Rows from block 3 of the audio encoder, named by matrix and row number. Rows with one number belong to one channel. Each number is 50 + 10 x the weight over its row's rms, rounded and kept within 0 to 99. All counts start at 0. After the name is the row's rms in percent of the matrix's.
# convs1: first pointwise conv (encoder.blocks.3.convs.1.weight, 192x192x1), inputs 0-95
# convs3: second pointwise conv (encoder.blocks.3.convs.3.weight, 192x192x1, transposed), outputs 0-95
convs1.72 100:49 48 54 53 59 37 55 51 49 37 44 49 48 39 42 63 68 70 64 41 44 50 48 39 62 46 71 62 24 62 48 52 43 39 49 48 48 50 47 64 61 39 56 42 34 50 30 33 38 59 59 50 36 56 44 68 45 51 40 63 38 64 63 55 51 47 61 37 63 48 42 43 47 35 59 32 32 59 67 48 45 48 59 50 52 43 55 43 63 48 27 46 41 40 60 59
convs3.72 105:58 57 48 52 52 57 61 34 47 48 60 57 63 68 50 48 55 44 50 45 54 56 40 45 31 50 34 48 48 44 40 47 39 37 52 38 43 19 50 52 50 55 19 49 43 31 43 58 46 91 45 45 40 44 62 61 61 51 44 64 57 55 50 63 36 33 49 62 51 79 47 62 37 54 43 43 56 53 48 46 37 43 41 73 50 39 53 51 53 51 36 60 61 54 35 57
convs1.73 113:45 55 48 49 46 39 59 62 59 35 51 52 48 62 45 57 49 23 53 50 24 56 42 27 59 56 42 48 32 47 48 50 65 53 40 55 58 46 54 64 60 54 44 57 56 54 47 53 43 50 62 41 62 57 49 54 47 37 48 53 41 39 56 59 54 48 73 53 41 51 39 52 61 51 53 20 55 49 45 56 49 63 52 44 61 59 58 53 56 53 67 40 46 60 62 49
convs3.73 108:57 46 51 50 37 41 50 49 45 65 40 55 46 53 53 45 41 28 51 49 54 60 68 37 25 53 41 60 51 62 49 23 35 40 54 53 29 52 49 35 44 54 44 56 47 54 35 61 55 48 50 40 54 58 37 51 57 51 51 34 59 56 49 57 68 39 31 66 51 60 48 54 52 55 52 53 54 39 37 62 64 55 74 43 49 65 54 37 48 49 40 49 34 49 52 48
convs1.74 092:20 38 44 63 42 32 61 60 53 51 51 45 53 48 63 52 31 51 46 36 59 50 50 53 50 62 46 60 50 48 59 52 52 40 41 47 34 44 45 57 46 45 47 48 43 50 50 51 62 47 41 32 47 44 70 42 56 43 56 44 36 37 49 56 44 60 58 37 43 47 54 33 53 44 57 45 47 44 53 62 45 50 53 50 52 55 59 66 34 54 64 35 60 44 59 55
convs3.74 091:35 46 46 55 38 52 58 50 47 54 43 54 46 64 39 45 49 58 52 49 40 47 55 59 56 41 71 52 53 56 48 55 46 54 49 53 36 38 63 48 55 58 57 56 52 25 47 44 54 60 53 54 62 47 65 58 57 69 55 50 47 67 49 57 26 25 57 52 58 54 66 55 56 68 46 53 54 39 62 61 50 47 57 34 61 56 57 52 50 51 34 62 53 66 59 56
convs1.75 082:77 61 56 50 70 49 50 64 44 48 67 52 39 47 53 36 43 50 68 51 59 43 48 50 54 65 56 33 41 57 64 64 45 44 55 43 41 46 41 55 45 35 53 53 60 60 44 58 49 51 51 48 53 58 41 67 38 54 52 74 74 42 71 57 60 60 50 41 60 53 55 41 49 43 46 59 43 46 59 52 44 40 61 52 48 50 41 54 53 44 69 53 49 53 58 58
convs3.75 090:24 51 50 54 49 41 38 40 49 39 51 54 47 42 60 45 51 35 36 50 47 29 53 42 58 58 42 62 57 53 61 53 43 52 58 56 43 55 45 73 47 43 38 51 86 27 32 49 53 62 47 61 34 32 48 54 74 49 54 67 45 40 60 52 59 58 31 53 37 44 37 49 44 48 49 49 56 43 61 58 44 48 56 56 39 61 55 50 46 54 42 63 43 51 60 72
convs1.76 108:66 55 40 47 56 43 50 39 43 40 46 51 58 68 53 62 56 68 61 44 67 53 48 92 54 38 39 41 43 47 38 40 34 43 53 45 41 46 57 36 60 37 33 43 48 64 49 50 63 63 48 48 47 51 52 60 51 62 76 33 42 55 41 66 50 36 47 59 66 43 40 55 36 47 40 44 37 43 47 46 63 60 56 44 51 40 54 52 60 49 50 44 52 57 57 56
convs3.76 102:19 51 37 47 62 49 49 42 54 42 47 50 43 65 46 52 46 65 44 42 56 41 66 07 50 60 53 50 60 56 45 54 35 58 37 51 51 56 42 42 58 57 30 50 61 79 68 30 50 47 45 57 65 62 44 45 45 47 69 52 47 61 52 62 53 44 48 55 59 80 55 57 60 51 54 52 51 55 56 39 58 51 44 48 46 44 50 50 44 45 31 24 42 49 49 59
convs1.77 091:63 48 42 64 40 50 51 49 58 48 43 40 45 54 65 53 38 35 55 57 57 62 45 65 41 51 43 60 50 41 44 59 52 49 50 52 55 40 55 40 52 62 39 55 45 40 56 44 57 46 43 59 58 58 49 59 47 47 48 51 28 70 55 58 53 61 51 52 36 33 62 41 47 48 47 47 66 49 46 48 55 69 53 54 41 66 45 30 58 59 43 54 37 35 65 49
convs3.77 094:49 57 52 54 43 31 51 55 45 52 52 37 41 45 59 44 43 41 50 47 51 69 39 60 47 65 57 50 59 45 41 56 44 41 49 53 40 45 45 48 29 33 58 55 54 47 44 37 59 47 48 59 45 52 64 46 44 46 39 62 59 60 56 45 59 50 30 30 33 35 59 44 61 47 43 45 56 63 43 60 66 48 57 38 31 50 66 43 60 47 38 56 63 43 29 55
convs1.78 084:66 50 42 61 48 52 51 61 50 49 47 34 52 57 50 56 47 57 57 38 59 58 51 63 68 48 56 32 49 47 55 75 53 53 56 24 50 50 44 41 64 46 58 36 47 53 59 67 49 45 44 55 59 60 47 58 56 55 55 58 59 41 39 40 43 65 48 57 60 50 42 34 46 54 65 78 39 44 59 50 57 47 47 58 50 56 42 65 26 56 40 57 54 53 45 32
convs3.78 096:36 51 36 48 29 69 52 49 46 56 42 57 63 45 48 53 51 53 58 58 52 42 64 49 43 65 40 57 72 48 47 48 62 53 49 36 59 40 58 30 40 43 60 56 28 54 40 46 64 50 54 50 38 56 41 41 51 46 53 75 37 39 53 53 52 51 48 38 25 54 48 53 60 49 45 38 43 43 51 56 60 63 48 21 46 42 57 65 48 64 67 52 53 56 47 42
convs1.79 100:82 52 37 51 57 44 41 56 38 55 44 61 48 72 47 47 55 56 45 47 40 33 54 53 70 51 45 70 47 42 46 44 41 59 43 43 59 42 68 55 46 51 49 40 38 64 51 52 43 58 53 63 50 48 54 51 50 42 49 52 58 35 47 37 66 44 79 40 57 65 69 35 35 59 47 55 52 63 47 53 74 60 65 51 57 47 41 33 55 51 50 28 49 48 54 60
convs3.79 105:79 39 48 45 59 61 62 30 66 41 69 53 50 39 56 55 49 55 60 32 46 42 51 40 44 67 48 57 42 60 38 57 47 48 63 62 57 51 47 33 55 29 34 43 32 69 41 55 62 38 52 42 49 50 31 43 48 55 52 43 46 47 49 50 46 55 43 48 46 41 56 53 48 43 57 54 46 62 55 60 41 58 49 41 54 46 47 67 51 40 48 72 49 69 55 41