Weights of a small contrastive audio-text model.
Model: encoder arch quartznet, encoder widths [192, 192, 192, 192], text encoder layers 7.
Data: 39062 training examples, 22.6 epochs.
Rows from block 6 of the audio encoder of a small contrastive audio-text model, named by matrix and row number. Rows with one number belong to one channel. Each number is 128 + 24 x the weight over its row's rms, rounded and kept within 0 to 255. All counts start at 0. Numbers have three digits each.
After each channel's rows are labels from the 100 clips, of 14976, where the channel reaches its highest value: "strongest on" is what is common among them; "peak on" is the class under the peak. Only what is clearly more common there than usual is listed. The data: synthesized solo parts of chorales (CocoChorales).
# convs1: first pointwise conv (encoder.blocks.6.convs.1.weight, 192x192x1), inputs 0-95
# convs3: second pointwise conv (encoder.blocks.6.convs.3.weight, 192x192x1, transposed), outputs 0-95

convs1.34:112152121084160122179135132135157156118108140132095102185104161091150133155091108139108086139163110152129168162155122110152148153122135163150140135097134147120128114116122139171145126163128112083120146160144104091126115143125099185128126154053141140112134150097138095122150189114101116086
convs3.34:087150098108148133145120116116136114092140145153145140087144123138122106088130146143118118102105125114129056176111100086156133190100127142123136144106106161058117111085135115132151141124133115135144092128130136088128120158160126139061152131148133153135143156099176119147089177120139125129
strongest on: note C5; note D#5; note D5
peak on: C5

convs1.102:135143129129158135124123105144071147118142173141143124105119130129135132155107118138008141132133186135158086115123087139138149119131123122096145148137132108110140144099126121147135124123117137152105140146132120122143139107127139130107201168104117077132111123138108114090151137152122158129
convs3.102:093149130147128122144135119109148134175124151128141183129135124150132136113111133132119139143109168120128131110129077093135166131142123104117126096128130133151126134120106121120127124110146126121113098131126128140135126115152133127144125149134122115122140164116137163125107127124110160135
strongest on: note C#5; note C#4
peak on: C#5; C#4

convs1.126:078107109118128117114123136121089188163124119147094095150157100152128152121133184135101147135118176127104118144141155141086114138115140125116094122148131118168122119103087143080080129146133145135105168107077125140130125148104131113128117106128093102144128200122134137094125132111110147154
convs3.126:141151128136126119110194102137127139133151135104132142126102101138142108172139173131120172156153137155133106100124093166132145138165082127126142092168143129192142118157103154121091087173137128091130158102141131132119092145152076132136131110111132114103155105135118118109078154103091095103
strongest on: note A#4
peak on: A#4; D4

convs1.130:131145134121147133099077136129134122130118125143135155073112127154101123151115127088111130123187204132163181126108086148118091153141124125135154113155137141153139127131117166110148156165156136161124128148105099133136088145125123118078138118108131102118125128114144128156102146120113105140
convs3.130:130108133113100121123083115080120141159095152148137124124103141128120159131121171124117109162099067107121116110111103123111041101143105146158082098125114113123143124111152118169116123105174120120116130128131141145121000137138120108141150114112116130137149156139119183146112124112129164142
strongest on: note A#4
peak on: A#4

convs1.70:158159139171143109108099146127100136190105120113111079128136134117123136149111129140094149132173167135131124143128110121127156153073137155122136132115099107098149113124117150147211155141110131118131119115120186136124146123141125126109147122159090129122150149115137135138123091104174134116
convs3.70:105138129116136109129171129098123135186098089163146165123122120122133114097137134104133147084070106125119054128129174114127108140080121100135116199132138140110121123128175135145227116142123138112126138136136147126131133128095105122122179146151109103124121099115122151113137150122132119116
strongest on: note F#5; note F#4
peak on: F#5; F#4

convs1.104:125138089080156132189110140170077110111133122114135154100128104094131169128181105159094121157110091125103128103098156153130117131136089172122110102098112059129133144093122118106084095109150130078112128130152120171140163103136132120135142097146171122122152092148119119096160082151130130132
convs3.104:128066112098122128113119113104128109100112143091109118131133137136114096157126124133148083143124159152155106121135108121111118077156088105124113172146117128110151140144133118117053154132120107138113171151140147111117082154100120110112141111109101156173120092129138114128114132102144117147
strongest on: note F#5; note F5; flute
peak on: F5

convs1.124:106153107141160151147106145113113082106141131111147149150138102104151114101147143109106141109134130120105148110123174137116142102149115164121125133140141157150155111133130127094121124000115112140106121108115132097123122085144106101093160142114117157103095113156107150139143109088155129168
convs3.124:142162157119132132159158098111073139144133153124127067170144170091116164135154137130120132119106133153126115136132131163143131165132106151136172104172174139144137122132102100164131083150152117167149148142138153114119136103138135102114089085148158112155150100154113146137120117127141153125
strongest on: instrument: bassoon; note D#3; double bass
peak on: D#3

convs1.37:132119170149132140121088089151129125170119140120120132184161138128113146108088109135138117137127163146138142223201172126123126141135122114123140135142122169128128137157133127134180136132140125132093115116083103160117081142124130140105190134128108144143138124135105165139132143117108111129
convs3.37:118154144129132142149166135165130132165151116183112128147126122121127142101136105148142101130113124110123077182125123115129114195091124093128115147121103131110141154129119110133136136128124134142132125139137093131142097139132142117097048165118114145132100178128152155104142178123145095146
strongest on: note A4; note A3
peak on: A4; A3

convs1.1:062109073150107143071121131157074103119134114150174087113121141150140115105073172121139132109132118083125148131140087144109124183128107083119102093123128129129177111158135085096133121101138136104112174139093119153152118114152131130096154148140107118115157126153159146130144115109093137150
convs3.1:168157123092133097151169128162089133098123151162137118128126156104104120059111142122124125139092098153141084132140123174132094165148145062147157124138136109114103125118112155141208135125142140116120132114158137123135113103096166117145147116140123136099136117122150098118119117124154131117
strongest on: note A#4; trumpet
peak on: A#4

convs1.49:150152130150123115130097139142112145151130154129130145100117126065125096155126120143110126129114162128144112109183179103118149121117106096114134112137117070133080157168190137139153146144088120143125116168124137120124109125137092109080130137107093156139136084157147123149119131140133149145
convs3.49:115127117115115103126070127144103135141128171143155086123122111116116146128129112119117128149126175128131088112113176148134129106136144142122137136118128134131103123137255144139170130141098132104119155144124146113130138112137115130161135135133130128141129168132137124135132126136131137130
strongest on: note D5; note G3; note C5
peak on: D5; G3

convs1.110:148150134136140158117114128098089135111114071136142161111122111156108118130080137146115141122080138105143112125121069112146116099175084118149137078165145168098139125108159098131132157143173146131106106131131148119160108151163109134144114103153089115118111149110178132106143115127157097125
convs3.110:184125135072133124119186138098133135159112082133179119152101128115127113120078143137138134133122106109142130111111090144103148138093106146113100124147107161180104126124112132102127124146100125161148102152119128134132132128150127172175126150107121096122150056142105086123152134116160123143
strongest on: note A4; note A#4
peak on: A4

convs1.73:134111171119145119086119118127101164129139113095134105118177116136124141088120079152093094121131132123090136182110156134129134116183118120111131131129129113144080119114109136095171148129064096147139124145127121110125152121139095152144117174132138107119116116091136126122133093151138119128
convs3.73:079132118110125066138156149059147088102140129132172135098146084096127065128151133112118124119130106128135161122082048131134129114184106160125102100121131108115177130114077118123080145101112115118127130128127125153118094124146136123132136119138130123145142098103144173132118116131149139122
strongest on: note A4; note B4; note F#4; note G5
peak on: A4

convs1.54:096144124150136148085141080148048164134109143146101074111090103147083161114125085123126086165135126125123102081135177143123128142087126139102155095105136155114112133138095099176127122130113160116114123117146156142136085149158128146128109174164104126108115109125128115125117109135138120132
convs3.54:145091116124138140115105132148165140134111164146121106112150132086129092125133138149123112154179149129139168148109142157147075135136131158112105056141125111118128094089114123106134105136127124136125185137128129120125149179115165115096124089123119123132131129056112123148139163118127148122
strongest on: note C4; tuba
peak on: C4

convs1.184:127106155119109128151149147144162158133122131186123126109106113127105101121126100090177138154159147136111160096089158121172122173143110118113148111117126121134127149136089132134100114121119122120125120139115121173133118109149117147122118143150111111127110115145131127159150117136098119112
convs3.184:153128143139143160117125205111120092131169091095134130100130134137130163094139123138126122096134145147152158121149108153095153060113137147126075122133130129154140137146111116134110115128121124106135140138119136154094110136108090096153122115099125116156160113147149096131090122123096114118
strongest on: note A#4; note G#4
peak on: A#4

convs1.7:086131162113109114133102139164121150140088130105130186105117101117121125112109113147111144079148127153138112107094088160105166151117114157128137138148132128141098107130180120098129137128125083142142120140136124130149115133120144134109150156090146095150110132154092149131160128123137113148
convs3.7:176139143168105134134143135159117121169113124127100116115127120113121130100158077143157145121090102137116146103133123118128132134123153131154131152147123136140111141149097122152169138138145130081135164111122144121121101157132158128134176126118141084114096145129149117148130117127144154107
strongest on: note D#4; note D4; clarinet
peak on: D#4; D4

convs1.38:166112090138121163133158137154076122113116130145104103243138140116162126142141110144103156164095147104148113110077149151126146153119170133137109160099167144170108128138159156144166139118089122120169079104119121126147118128116124120124120134126099129141127162109131130178120162171116139139
convs3.38:141113108097129149155147119181095156149123154123122095126084125111102109124131157131175146128110076143097120156146149114110154124152102166111135139136116120096106146164117125110168109127163122123126094095188151147077106059102170112119119138148094133119147100134154139168143181124146142126
strongest on: note C5; note D5; note A#4
peak on: C5

convs1.80:120100144149115183136091102119117121115145140130135126150103155073108124116115108113085141106108119109125165166132097133122123148155108136112119167149138080157082102104131111166114148158152126152117094155119160116125133130134141085108109149107139100131138108108151134127081150139133135142
convs3.80:169109141105121101123138126210121160156121150120102139109148123150173172148135124123074114092158048123138148153111117131134088055154102122127158118117129112139148123109134130124112120136157127130127127118133143142113111102167113193151155166139083107155101094088118131135113160123103115132
strongest on: note C#4; horn; tuba
peak on: C#4

convs1.101:156121113136118136151101097106119130131203130103102135134145119124159121172095133130106099120086125147108096107114124150127081144159130157096093090113091117130111102114135139124139152099165123157124125154136156173170101116146161117161130114113151126077134134093115156116109103110126153090
convs3.101:180163136150142152146121101163122144151158127165165118115156143092099144112125110139088109125084165130174133163119076142134078110129150089166126083119129161097160145138142122102091117127100123132071135087123127135096138132177143125101179147148123100138160105109165184121160102131057140154
strongest on: note A#4; violin
peak on: A#4

convs1.151:086137169106140116123107114165121114172106100142114118133132127130130137142132114110102125117154139108122075141150077153139121062109099160143129115147098157154092117095168141107134118125144140178117148129105123145116109132090149119110096142155129140153140127148126164128121168095112157147
convs3.151:066125137135114110109185106122159139131152069123162094157145122101140124126138116143124138131098122149134127128130103115153139210145139109138153139106134153166113150121130094105112129097138121114132130108141121118141181175107154113171080164075150132134138146147132151136111115142144135133
strongest on: note C#4; note C#5; note B4
peak on: C#4; C#5

convs1.116:153152119076106147107132119109135119138166117124132100118141135131121153147122117146125073153178135128171125116095117118098158158135141132148139182112123121150147134097114142166118129109124140140132119108088142119128125141128133136115141123090094125124141139132100129137105143125130147115
convs3.116:117084134138113120126122144134128174158124129083112168147141127142112137156113124136133112187105066110133100138152140112119102147160144129139126066098106141139126104117144129143135109137141138145114147144120121102159136167149131167123124116109106111118106130117138125119141148142085138125
strongest on: note D#5; note D#4; violin
peak on: D#5; D#4

convs1.155:119106130121119147134161094091135135157149141116160154133079130056139121074151108130099152112069105137105153123120150131144120085142108118097162141144089147142091136128152113097134156158121108174094134122140118117114113122163145075117135100145088128175132106146145079143115121153101139114
convs3.155:092125119121091179177150110166132112134134142135112117144137123135120113180139145112124127110163142139130121159164122150151096182167161120141128162106117159107119132126101135130128142123126116152136114125143148144122145147120153132179106145130136132123124154069129129117132101112113134113
strongest on: note G4; note G5
peak on: G4; G5

convs1.142:172146134120163139091114141137127130122142120143122106139137062141108132119118143116131119089144132144153117132176113110125110132100118125121154123123134139110108110131192160131133136163118119152141146126148130091131118104103130120070116117157132134137131088127120155110061145155138127097
convs3.142:185063142166137152125085146117147121142156142122126151134141129108140107123117154101112129118174169130149107121138132167093121117152131093145135146111110096114168127124218115115123124109176119157146147120138134139114125152150141117128111148095124142115151134136120176145145138160185164132
strongest on: note D5; note C5; flute
peak on: D5

convs1.3:128122102151137089120115133119142133163094172122133120092110156099142113109114121084118157108162119138135169103140121106116117128079096155139152111153100130150121108133247119135157157162129090177114109145158135143119123160164130135110124094122141102142140116092099111130125178118103112129
convs3.3:143121128128136136094147165167155147072116086123130109148138103142157162179116121125130137104128192125119142132133131154120078106147129134146155099130134105139105133131239147121131102116137129118125097119113164152134149101124110141139159150190102134138139113131096167105162196137143138133
strongest on: note G4
peak on: G4

convs1.32:138120108092125117116119150103111124226119167086140213159149130081128124139096147137151129160174132140092145071118081110111105117127137124095116137123149134146126115150186163106116117122123102159098144144130153118131090098112150110128120118114124109124111153150115105164144132118118114101
convs3.32:104101112147110134153174123023148145240144111074152154125115136136121108136145119132113108075107088127133131115124088096141134141096116144119111169138119143150150137144101124131170137122095123135138117119114126116125121146119125127129095119123138102116117158134128067093122119126118124129
strongest on: note F#4; note G4
peak on: F#4; G4

convs1.71:129116164161152126165143098159110084132136099129129140136128088150173135122109131134104119134138154108111151120067133139156143162097140123140097120093127138114132120151070060105119108147130143094159125135108163109085104156222149129118148112118158104107122136124127140121098113120118144113
convs3.71:104121118136120141136079100128139072118130127139150124139134145103108122112124142110165091169126068129098114120155106128146102088077143097120079136129130119132151113123050120124122144128088135171105090128139122154157141151067158078127078098173118135116103094166116126115145096119071100114
strongest on: note C4; note C#4; trombone
peak on: C4

convs1.82:088112143111130091158132130091114120114146105100109114112142110152144126125138155112139162160105101114133106072166107088114114165126095148103123143133124141118160118112169148109165120118136144101127152146110128152130131167132166138137098106116122128103107104084154113116148176121118162114
convs3.82:150079111045121104146090158103137148096064096128124174122114126118112123132157109125151148113120094133099143100142127108150153133126091106122141167121090121140105116139090136156123133151156115095166124125135125077154102128180133133117131135065126142152118144142117127134127138145155069118
strongest on: note D#5; note D#4
peak on: D#5; D#4

convs1.26:147114129107163108151172123118144112146094162091136150124114124152113135132133148098092142164153134126164122129128136126119120119140109141105150129154117160149101084146180166085086096136137096108140127142147156107084131103130134128130154147116142152132096143162148153127160102127107136072
convs3.26:082103106118117149135167098127125136092166116125118148111117099134132160170117148141116112099150158136116142096125124075142131136101150134116138164130113139119117139115154110126152138158129129126128165147090133133129152107120125131128102136102129114110124097170139144085125120119115133139
strongest on: note F#4; note G#4; trombone
peak on: G#4

convs1.160:105156119089104172167131098090153175117126126107150177150111183121137124148106152106162139168172142114127103077122099128180152136139124138122114108145104122120115110163102152109134130137089119126130132097123079104148110158145109124157131138102116067100134126135105157101108103123073164132
convs3.160:183109123128151140143067145128112147167102132094170099100102133134108128108147133160111145087065107135118122099101162111128125081154121161146119105113106151135132149119106106144104109114149113107137134086082171115115142142172145137136160104096117178087139126140142121139131130100155146126
strongest on: note D#5
peak on: D#5

convs1.88:182096128119167128158107108187104136188122174114134133098137173182144116129153123120124134141147152148105139148153105133147110111160137125133117123125130153116170161124128121123160130106148130167144093123142143118144146157140136140162111125099142160096115156123098173121189147099106116100
convs3.88:163123150143122125118111158101123138128144202136104155117121160144106130132082118108126125162100108142147099109097144106114127065101111084112118069091115142155130117171132130123152133142145138116161151132150146119149128152156104143164124168126146162166093146149112182125116134144127134156
strongest on: note F#4; note F#5
peak on: F#4; F#5

convs1.4:149112108134122129087145156117131108219174161118150107124132135128137127081163116138137085106150181111097104169135115152139130106090126129107136131147123124157137141152064138124161154090107108142163125157087090087141123139146117141121129145103123123133121118126174140129155143139083151156
convs3.4:135114082145114097167106134107163096053170098119119154134105106109092138142124143125111103123140161124137126095151091135119121138114136128133145153182160126157128120145068135129068118147123131108127124121142128104128150159143155124152138138147156141105130113130154116136150127125114123142
strongest on: note F#4; note G#4
peak on: F#4

convs1.121:079124174137127119096122125137145146133122134140149111121124106112123115139194140149091110116085162127105103108127059144137139136121116168131117116110110169105110149113121143093134115158088120116088110143161093127137169143122136131126098173166163131115126143117153114178077099105144118089
convs3.121:122131084147112133140143130148135163140181139178079145123127115107129126098147111081139087136168144121115158128148075143133170155159172148123139131119132147147145146145164139121138144105127094116137177143135111110147095148157168182112129120119112157103106158143145077121131128115128139126
strongest on: note C#5; note B4
peak on: C#5

convs1.94:170097161154130156142186135151064130145147092134126170124122139094092133126112134145116130086150078122169125137175119186162107193123168127152147121123149118139097146126140133112128112118133134180149169122145119156136136101129124122131137120146121140101133156117128143141130165102134124112
convs3.94:126114112174117122146120112144144122083169140089162115124143154127107128097108137095164144178146148122108155148124114132136174124162146136120169107110124091119086130121131142149140115155147135105113123139125115093111169117101096099148148094110129124142111110105106077088127159110115177147
strongest on: note C#5
peak on: C#5

convs1.179:128088127127134130090124132139112129131139134129132115098132131138143135098124151144181131147155191104144152107115061111113135111149129106114157104141086117137128112129102096141199117100128120138148145147143087086149140114147140151132120094117094119103120099130139096104148131156115146147
convs3.179:157111125136137155166151127050178134096127119089116060117108099165134158148156124118164114070187184124115164163138093128118153153162144124116115148138107122082130118130110127125072124142109119143148145152105141138143161127136128130115145116099135131117137103162146137128120140139135116128
strongest on: note D#4; note D#5; note F4
peak on: D#4; D#5

convs1.74:116123102130170145106144130161095143123207169171151122123168128142161157117154146080141154119154131124094117115171098112119150125130061129145127147119122145137147100107146115140149134139133102116137111097132136188117116160179145131153129132135120097115168126117137121164128132130133111127
convs3.74:123115142137131129148188172122085131090108185153114112130143105135133118109116135102116137150169147130122065147153120099104101158157110142124119131136118124191101125144178128113146142109119139132116135143148103074144111131059094177108101147143168109107146061121126117090153158129095148143
strongest on: note C#4; note C#5
peak on: C#4; C#5

convs1.118:149142123136149132094168125155125148108160136122155090120123124132140135118128132125153114158158171139113100167140123128141120105136143070145118101114125163118122137095100160121166134128110187107118128126135103124132136102117089125106122192163108162125091129129085117164106184117120170117
convs3.118:104159127114078135119053069117095126097123114114131161104102142116094104120133140140159129106139132100106141121103118120126140121121132155126120147090085140083116129129092120134145131109157122164136171112154111136113152134165141145173137127127128127163159121105156162107115130120149152149
strongest on: note C#5
peak on: C#5

convs1.6:120100066173114140098123107144109160100136155154142132133119134160126152142087136122152124123141090118085121122067143133106142110128148121137120124130142142144102154122065096136144135099127141084158151123143168108108141142113131120111120161115135144106140119144102157138105153159094171113
convs3.6:102108131222088147148159132141123102142133119118117188128121134122109129119119130152119133086109144136134126148099160116141168168108150137095094096151126126140124141130175128105119128128106124109136114075137152118123134120088107174189146195046119119114133136138147125160115120119133088125
strongest on: note D5; note G3; note C5
peak on: G3

convs1.165:112144095134133130158139150119132159147137110127128096128137097140117095150135117151128145093110156083132099141207076090111133163102113154095155102113082136140144104108088108088071151114125130160118140094128162137112140107103137090091134129098143147113133153100125118160175133109092128101
convs3.165:123104189146096083142076139119121114124143168140128131089129104117140176142134124088103125049158169117129124165162086138155176100124134117129097142119142126145097131134102123089137111115167137119135153133116163179135121086088120134164171110069115145120112131137143110153182137098105139115
strongest on: note A4
peak on: A4

convs1.96:132135096119156100128117143135127144148117154125122087106128117110117115115146109109103105137190136166124138199115096124108104125094098147123164143097141177162163135158118108128157195152138146087144139123105129097147132105111143129144113172095112153130121106150120123121164118147139134100
convs3.96:147153158147129093108125129112109126079076121126185098122102152145128120159104160090110099141147121118101110172129096082140173192170121108128151120111110089110132128120087150108128117112114112124124105138112125140122115172126136105136131153087125161146145131153129091089128135118114148120
strongest on: note F#5; note G#5; note D#5; instrument: trumpet
peak on: F#5

convs1.150:115176086120181098115110139153094134165133159149129130103115146181127130164135158132165119054121154103136103123124141126085115136096176163120135100146132118110122092148174122149107158126141133086168159119166129117134126115102098107135108142194141125137124102103108084168126135170130089110
convs3.150:125132146191147138149124144125147130141087179106129082137131095137117088060122137080120159175140130109125115167130101168148145132136118132128086126133158130107143126125194134126121131103096124067137095135118095135148113148119126129132165136084138138138142137122105100120144162132110166155
strongest on: note D5; cello; trumpet; note G3
peak on: D5; G3

convs1.61:141147150099143143096098079156114111110151152139127093124150159158192108112106115122129152171168125123151118128111169108139171113122106161178117119156100129131156146182128130158103172118128111116108111153165139121100100166105130093140153096148132135133108118150131140109111120096212102076
convs3.61:122146136110126110138179129110141104153107094135107114137134151130133112113124172146111142160123090124122065116132156138104086134123121121134121074128093140108126112105092122171163119130092116125098108138113135112117146124177094140116126140101136129137145083126150138154133150130158131152
strongest on: note D#4; note D#5; note D#3
peak on: D#4; D#5

convs1.85:155136141131105098132115136091126119124137183117136141144142085132164169122186113152124121139129160122152090126132157144138119115117100107132157136098111129130136116180128131141127131126126104119124146111120107146129129140144140124111159101116104175169150087162136108183124084067124141091
convs3.85:108119118161173145094112103144112139069153121104128124137152148140127098119136112139098150123121171126082154159119062105123111068140144088147127107118127147127131128108141158093132095117171113121155163115110109113160070143145123127158144117102101138137119103112140089117139140127109156141
strongest on: note D#5; note D#4
peak on: D#5; D#4

convs1.63:144135130113131135098130107161133107162126143137176159138116193079090138158140115126168071114115141103159115098107126123127155124143181099117134132154143121129136107169099177116124118099161135163118113142139127132149167160157127088113089122127106141131124115121098137132100076091104086128
convs3.63:128095117100144138153129133106161074078150124124168109096101136130100133096146097140158118137142114124128111164122124140119163187106127125107104105149107133116145112124155146093133102124105144149141130117129070138113154188081164128108125136144105135139134136099120111136136108102129103136
strongest on: note C4; trumpet
peak on: C4

convs1.17:134103120134124117134116149129102137138133137157107177173121117083163097156131161132138122112123140155107115148081129125137143090163120103162096099147144089141089134144162106120161145097134101158144117152122103089163153126128136123154133141112123124153136098132109135137161136168144117142
convs3.17:120120106185120133089130122119130117094069078136107152104097102125176140173146151124129133110116135141129178148132135158131151155170089167143130086116146079134135118110232143117091115148127138088114130164134131127132130146169097122113114098143117131121121127103109090122097134108114167122
strongest on: note G4; note G3; note F4
peak on: G4; G3

convs1.128:126144173146129150153148123104126135101109104088133186174131174085141095149126106157101117123129131166138095104087143167138151137199139113120124149127149064149108117098147148124132124110118113135109117099125146155141143144100132094121117121137136133137133132130139128133105125143130140159
convs3.128:055117107103126118145111089087116079190180108144129100116114137139126142110121144116136151126176110117130149120102158182134109114177139115139128143113125129120145109129084133126108116131118134109129125130106136138142173144143161140115158080185162127138142161122117139127130115154152143135
strongest on: note G4; note A4
peak on: G4

convs1.98:147160134107148121138103116108126143151138121099096121101133122132110118143165087107145137087107087119169128169107095168124144154151138144125189115166110150172095123103080127101136156126141120171111099165102122098099129134156162149123149088105153181119144128123108166149123134103106106111
convs3.98:160143146102132125130137134141126109071119103145094146134116112118133146106108104136102116075152109138127136103115144114148095185156158139126124191134133140102103153128097105167116124138141147139113127138122127131130163102130084144147136116150120121131139104132118109098102119140130161100
strongest on: note C5; violin; note D5; note A#4
peak on: C5

convs1.78:192136160097155172094080141124122115161166173099121176119156179111096127123129127134082093128140136132093154087153105119119127149100139149115143116146153125139124122111149100063147116101106092142119115120160086117156076124128119083089162171092152137130129108104133129112141129169101150117
convs3.78:127155140123158117134197121094152108098104163142129159148143153106123143118139178137141104136107190125127111147140114149159099191208149107120160119128119133123147128131104128104133147115146119105143116119127111115117134146139139110159130142138153126125166132140097212121158121141096180135
strongest on: note C#4
peak on: C#4

convs1.45:142156135036102137146150115097153086129101132133107143134158102148145116120146121174132123118140160145164115116176129125126170134134068142134140127105137120095114165134194153154126114111134165125172096111129111133120126141160124165155138156145146157130138134094110111100140069129095125111
convs3.45:159105101059116088107114106131126141108083042065130051100128118116100104135112147126110137152106148133130101129118115162113113143132145110128121173144126135069103099130105153119168113140157153138129132122118148172140099113158120094122132162174122121164116105151124121139141136124166093131
strongest on: note D5; note C5
peak on: D5

convs1.191:137130098125124106126094124115106127141122165164125156151151136128128131182146123093145141114162115108119132124114097097134126094119095140112140112151102089134125153096111094159099135108116155117138117127105152098167157123099114145110093122136102142120108138117091153181148125102172117128
convs3.191:108129126117152136136108129077108134130143065152110133128129137130132158123133105150150150119097093132131136139129198128137133101095100110126142202119091116164111128131139121120092137129137110126136123129147109109113091093142113105080104108102125138134127122130131162127134143135129126122
strongest on: note D#5; note E5; note D#4; trumpet
peak on: D#4

convs1.183:135075095142154132130153138140114141087098159163104104105111138158121114153143136128097146098179135127096109150121071101118079137108133128105125143141159141128143110152165112141127155108128103087128127104154162051143145186127112155124131090124152109106162102172085132124150119118090122150
convs3.183:135169096145134115206180121157126131131171140171126117104132147154110118163149125126127111097163172124118139113143140120130151119159147161154116138156113131162135101126130123155138115102116126130164147145112130180142093146105105111131149112155141116131145125112133164132103140119141115132
strongest on: note C#5; note C#4
peak on: C#5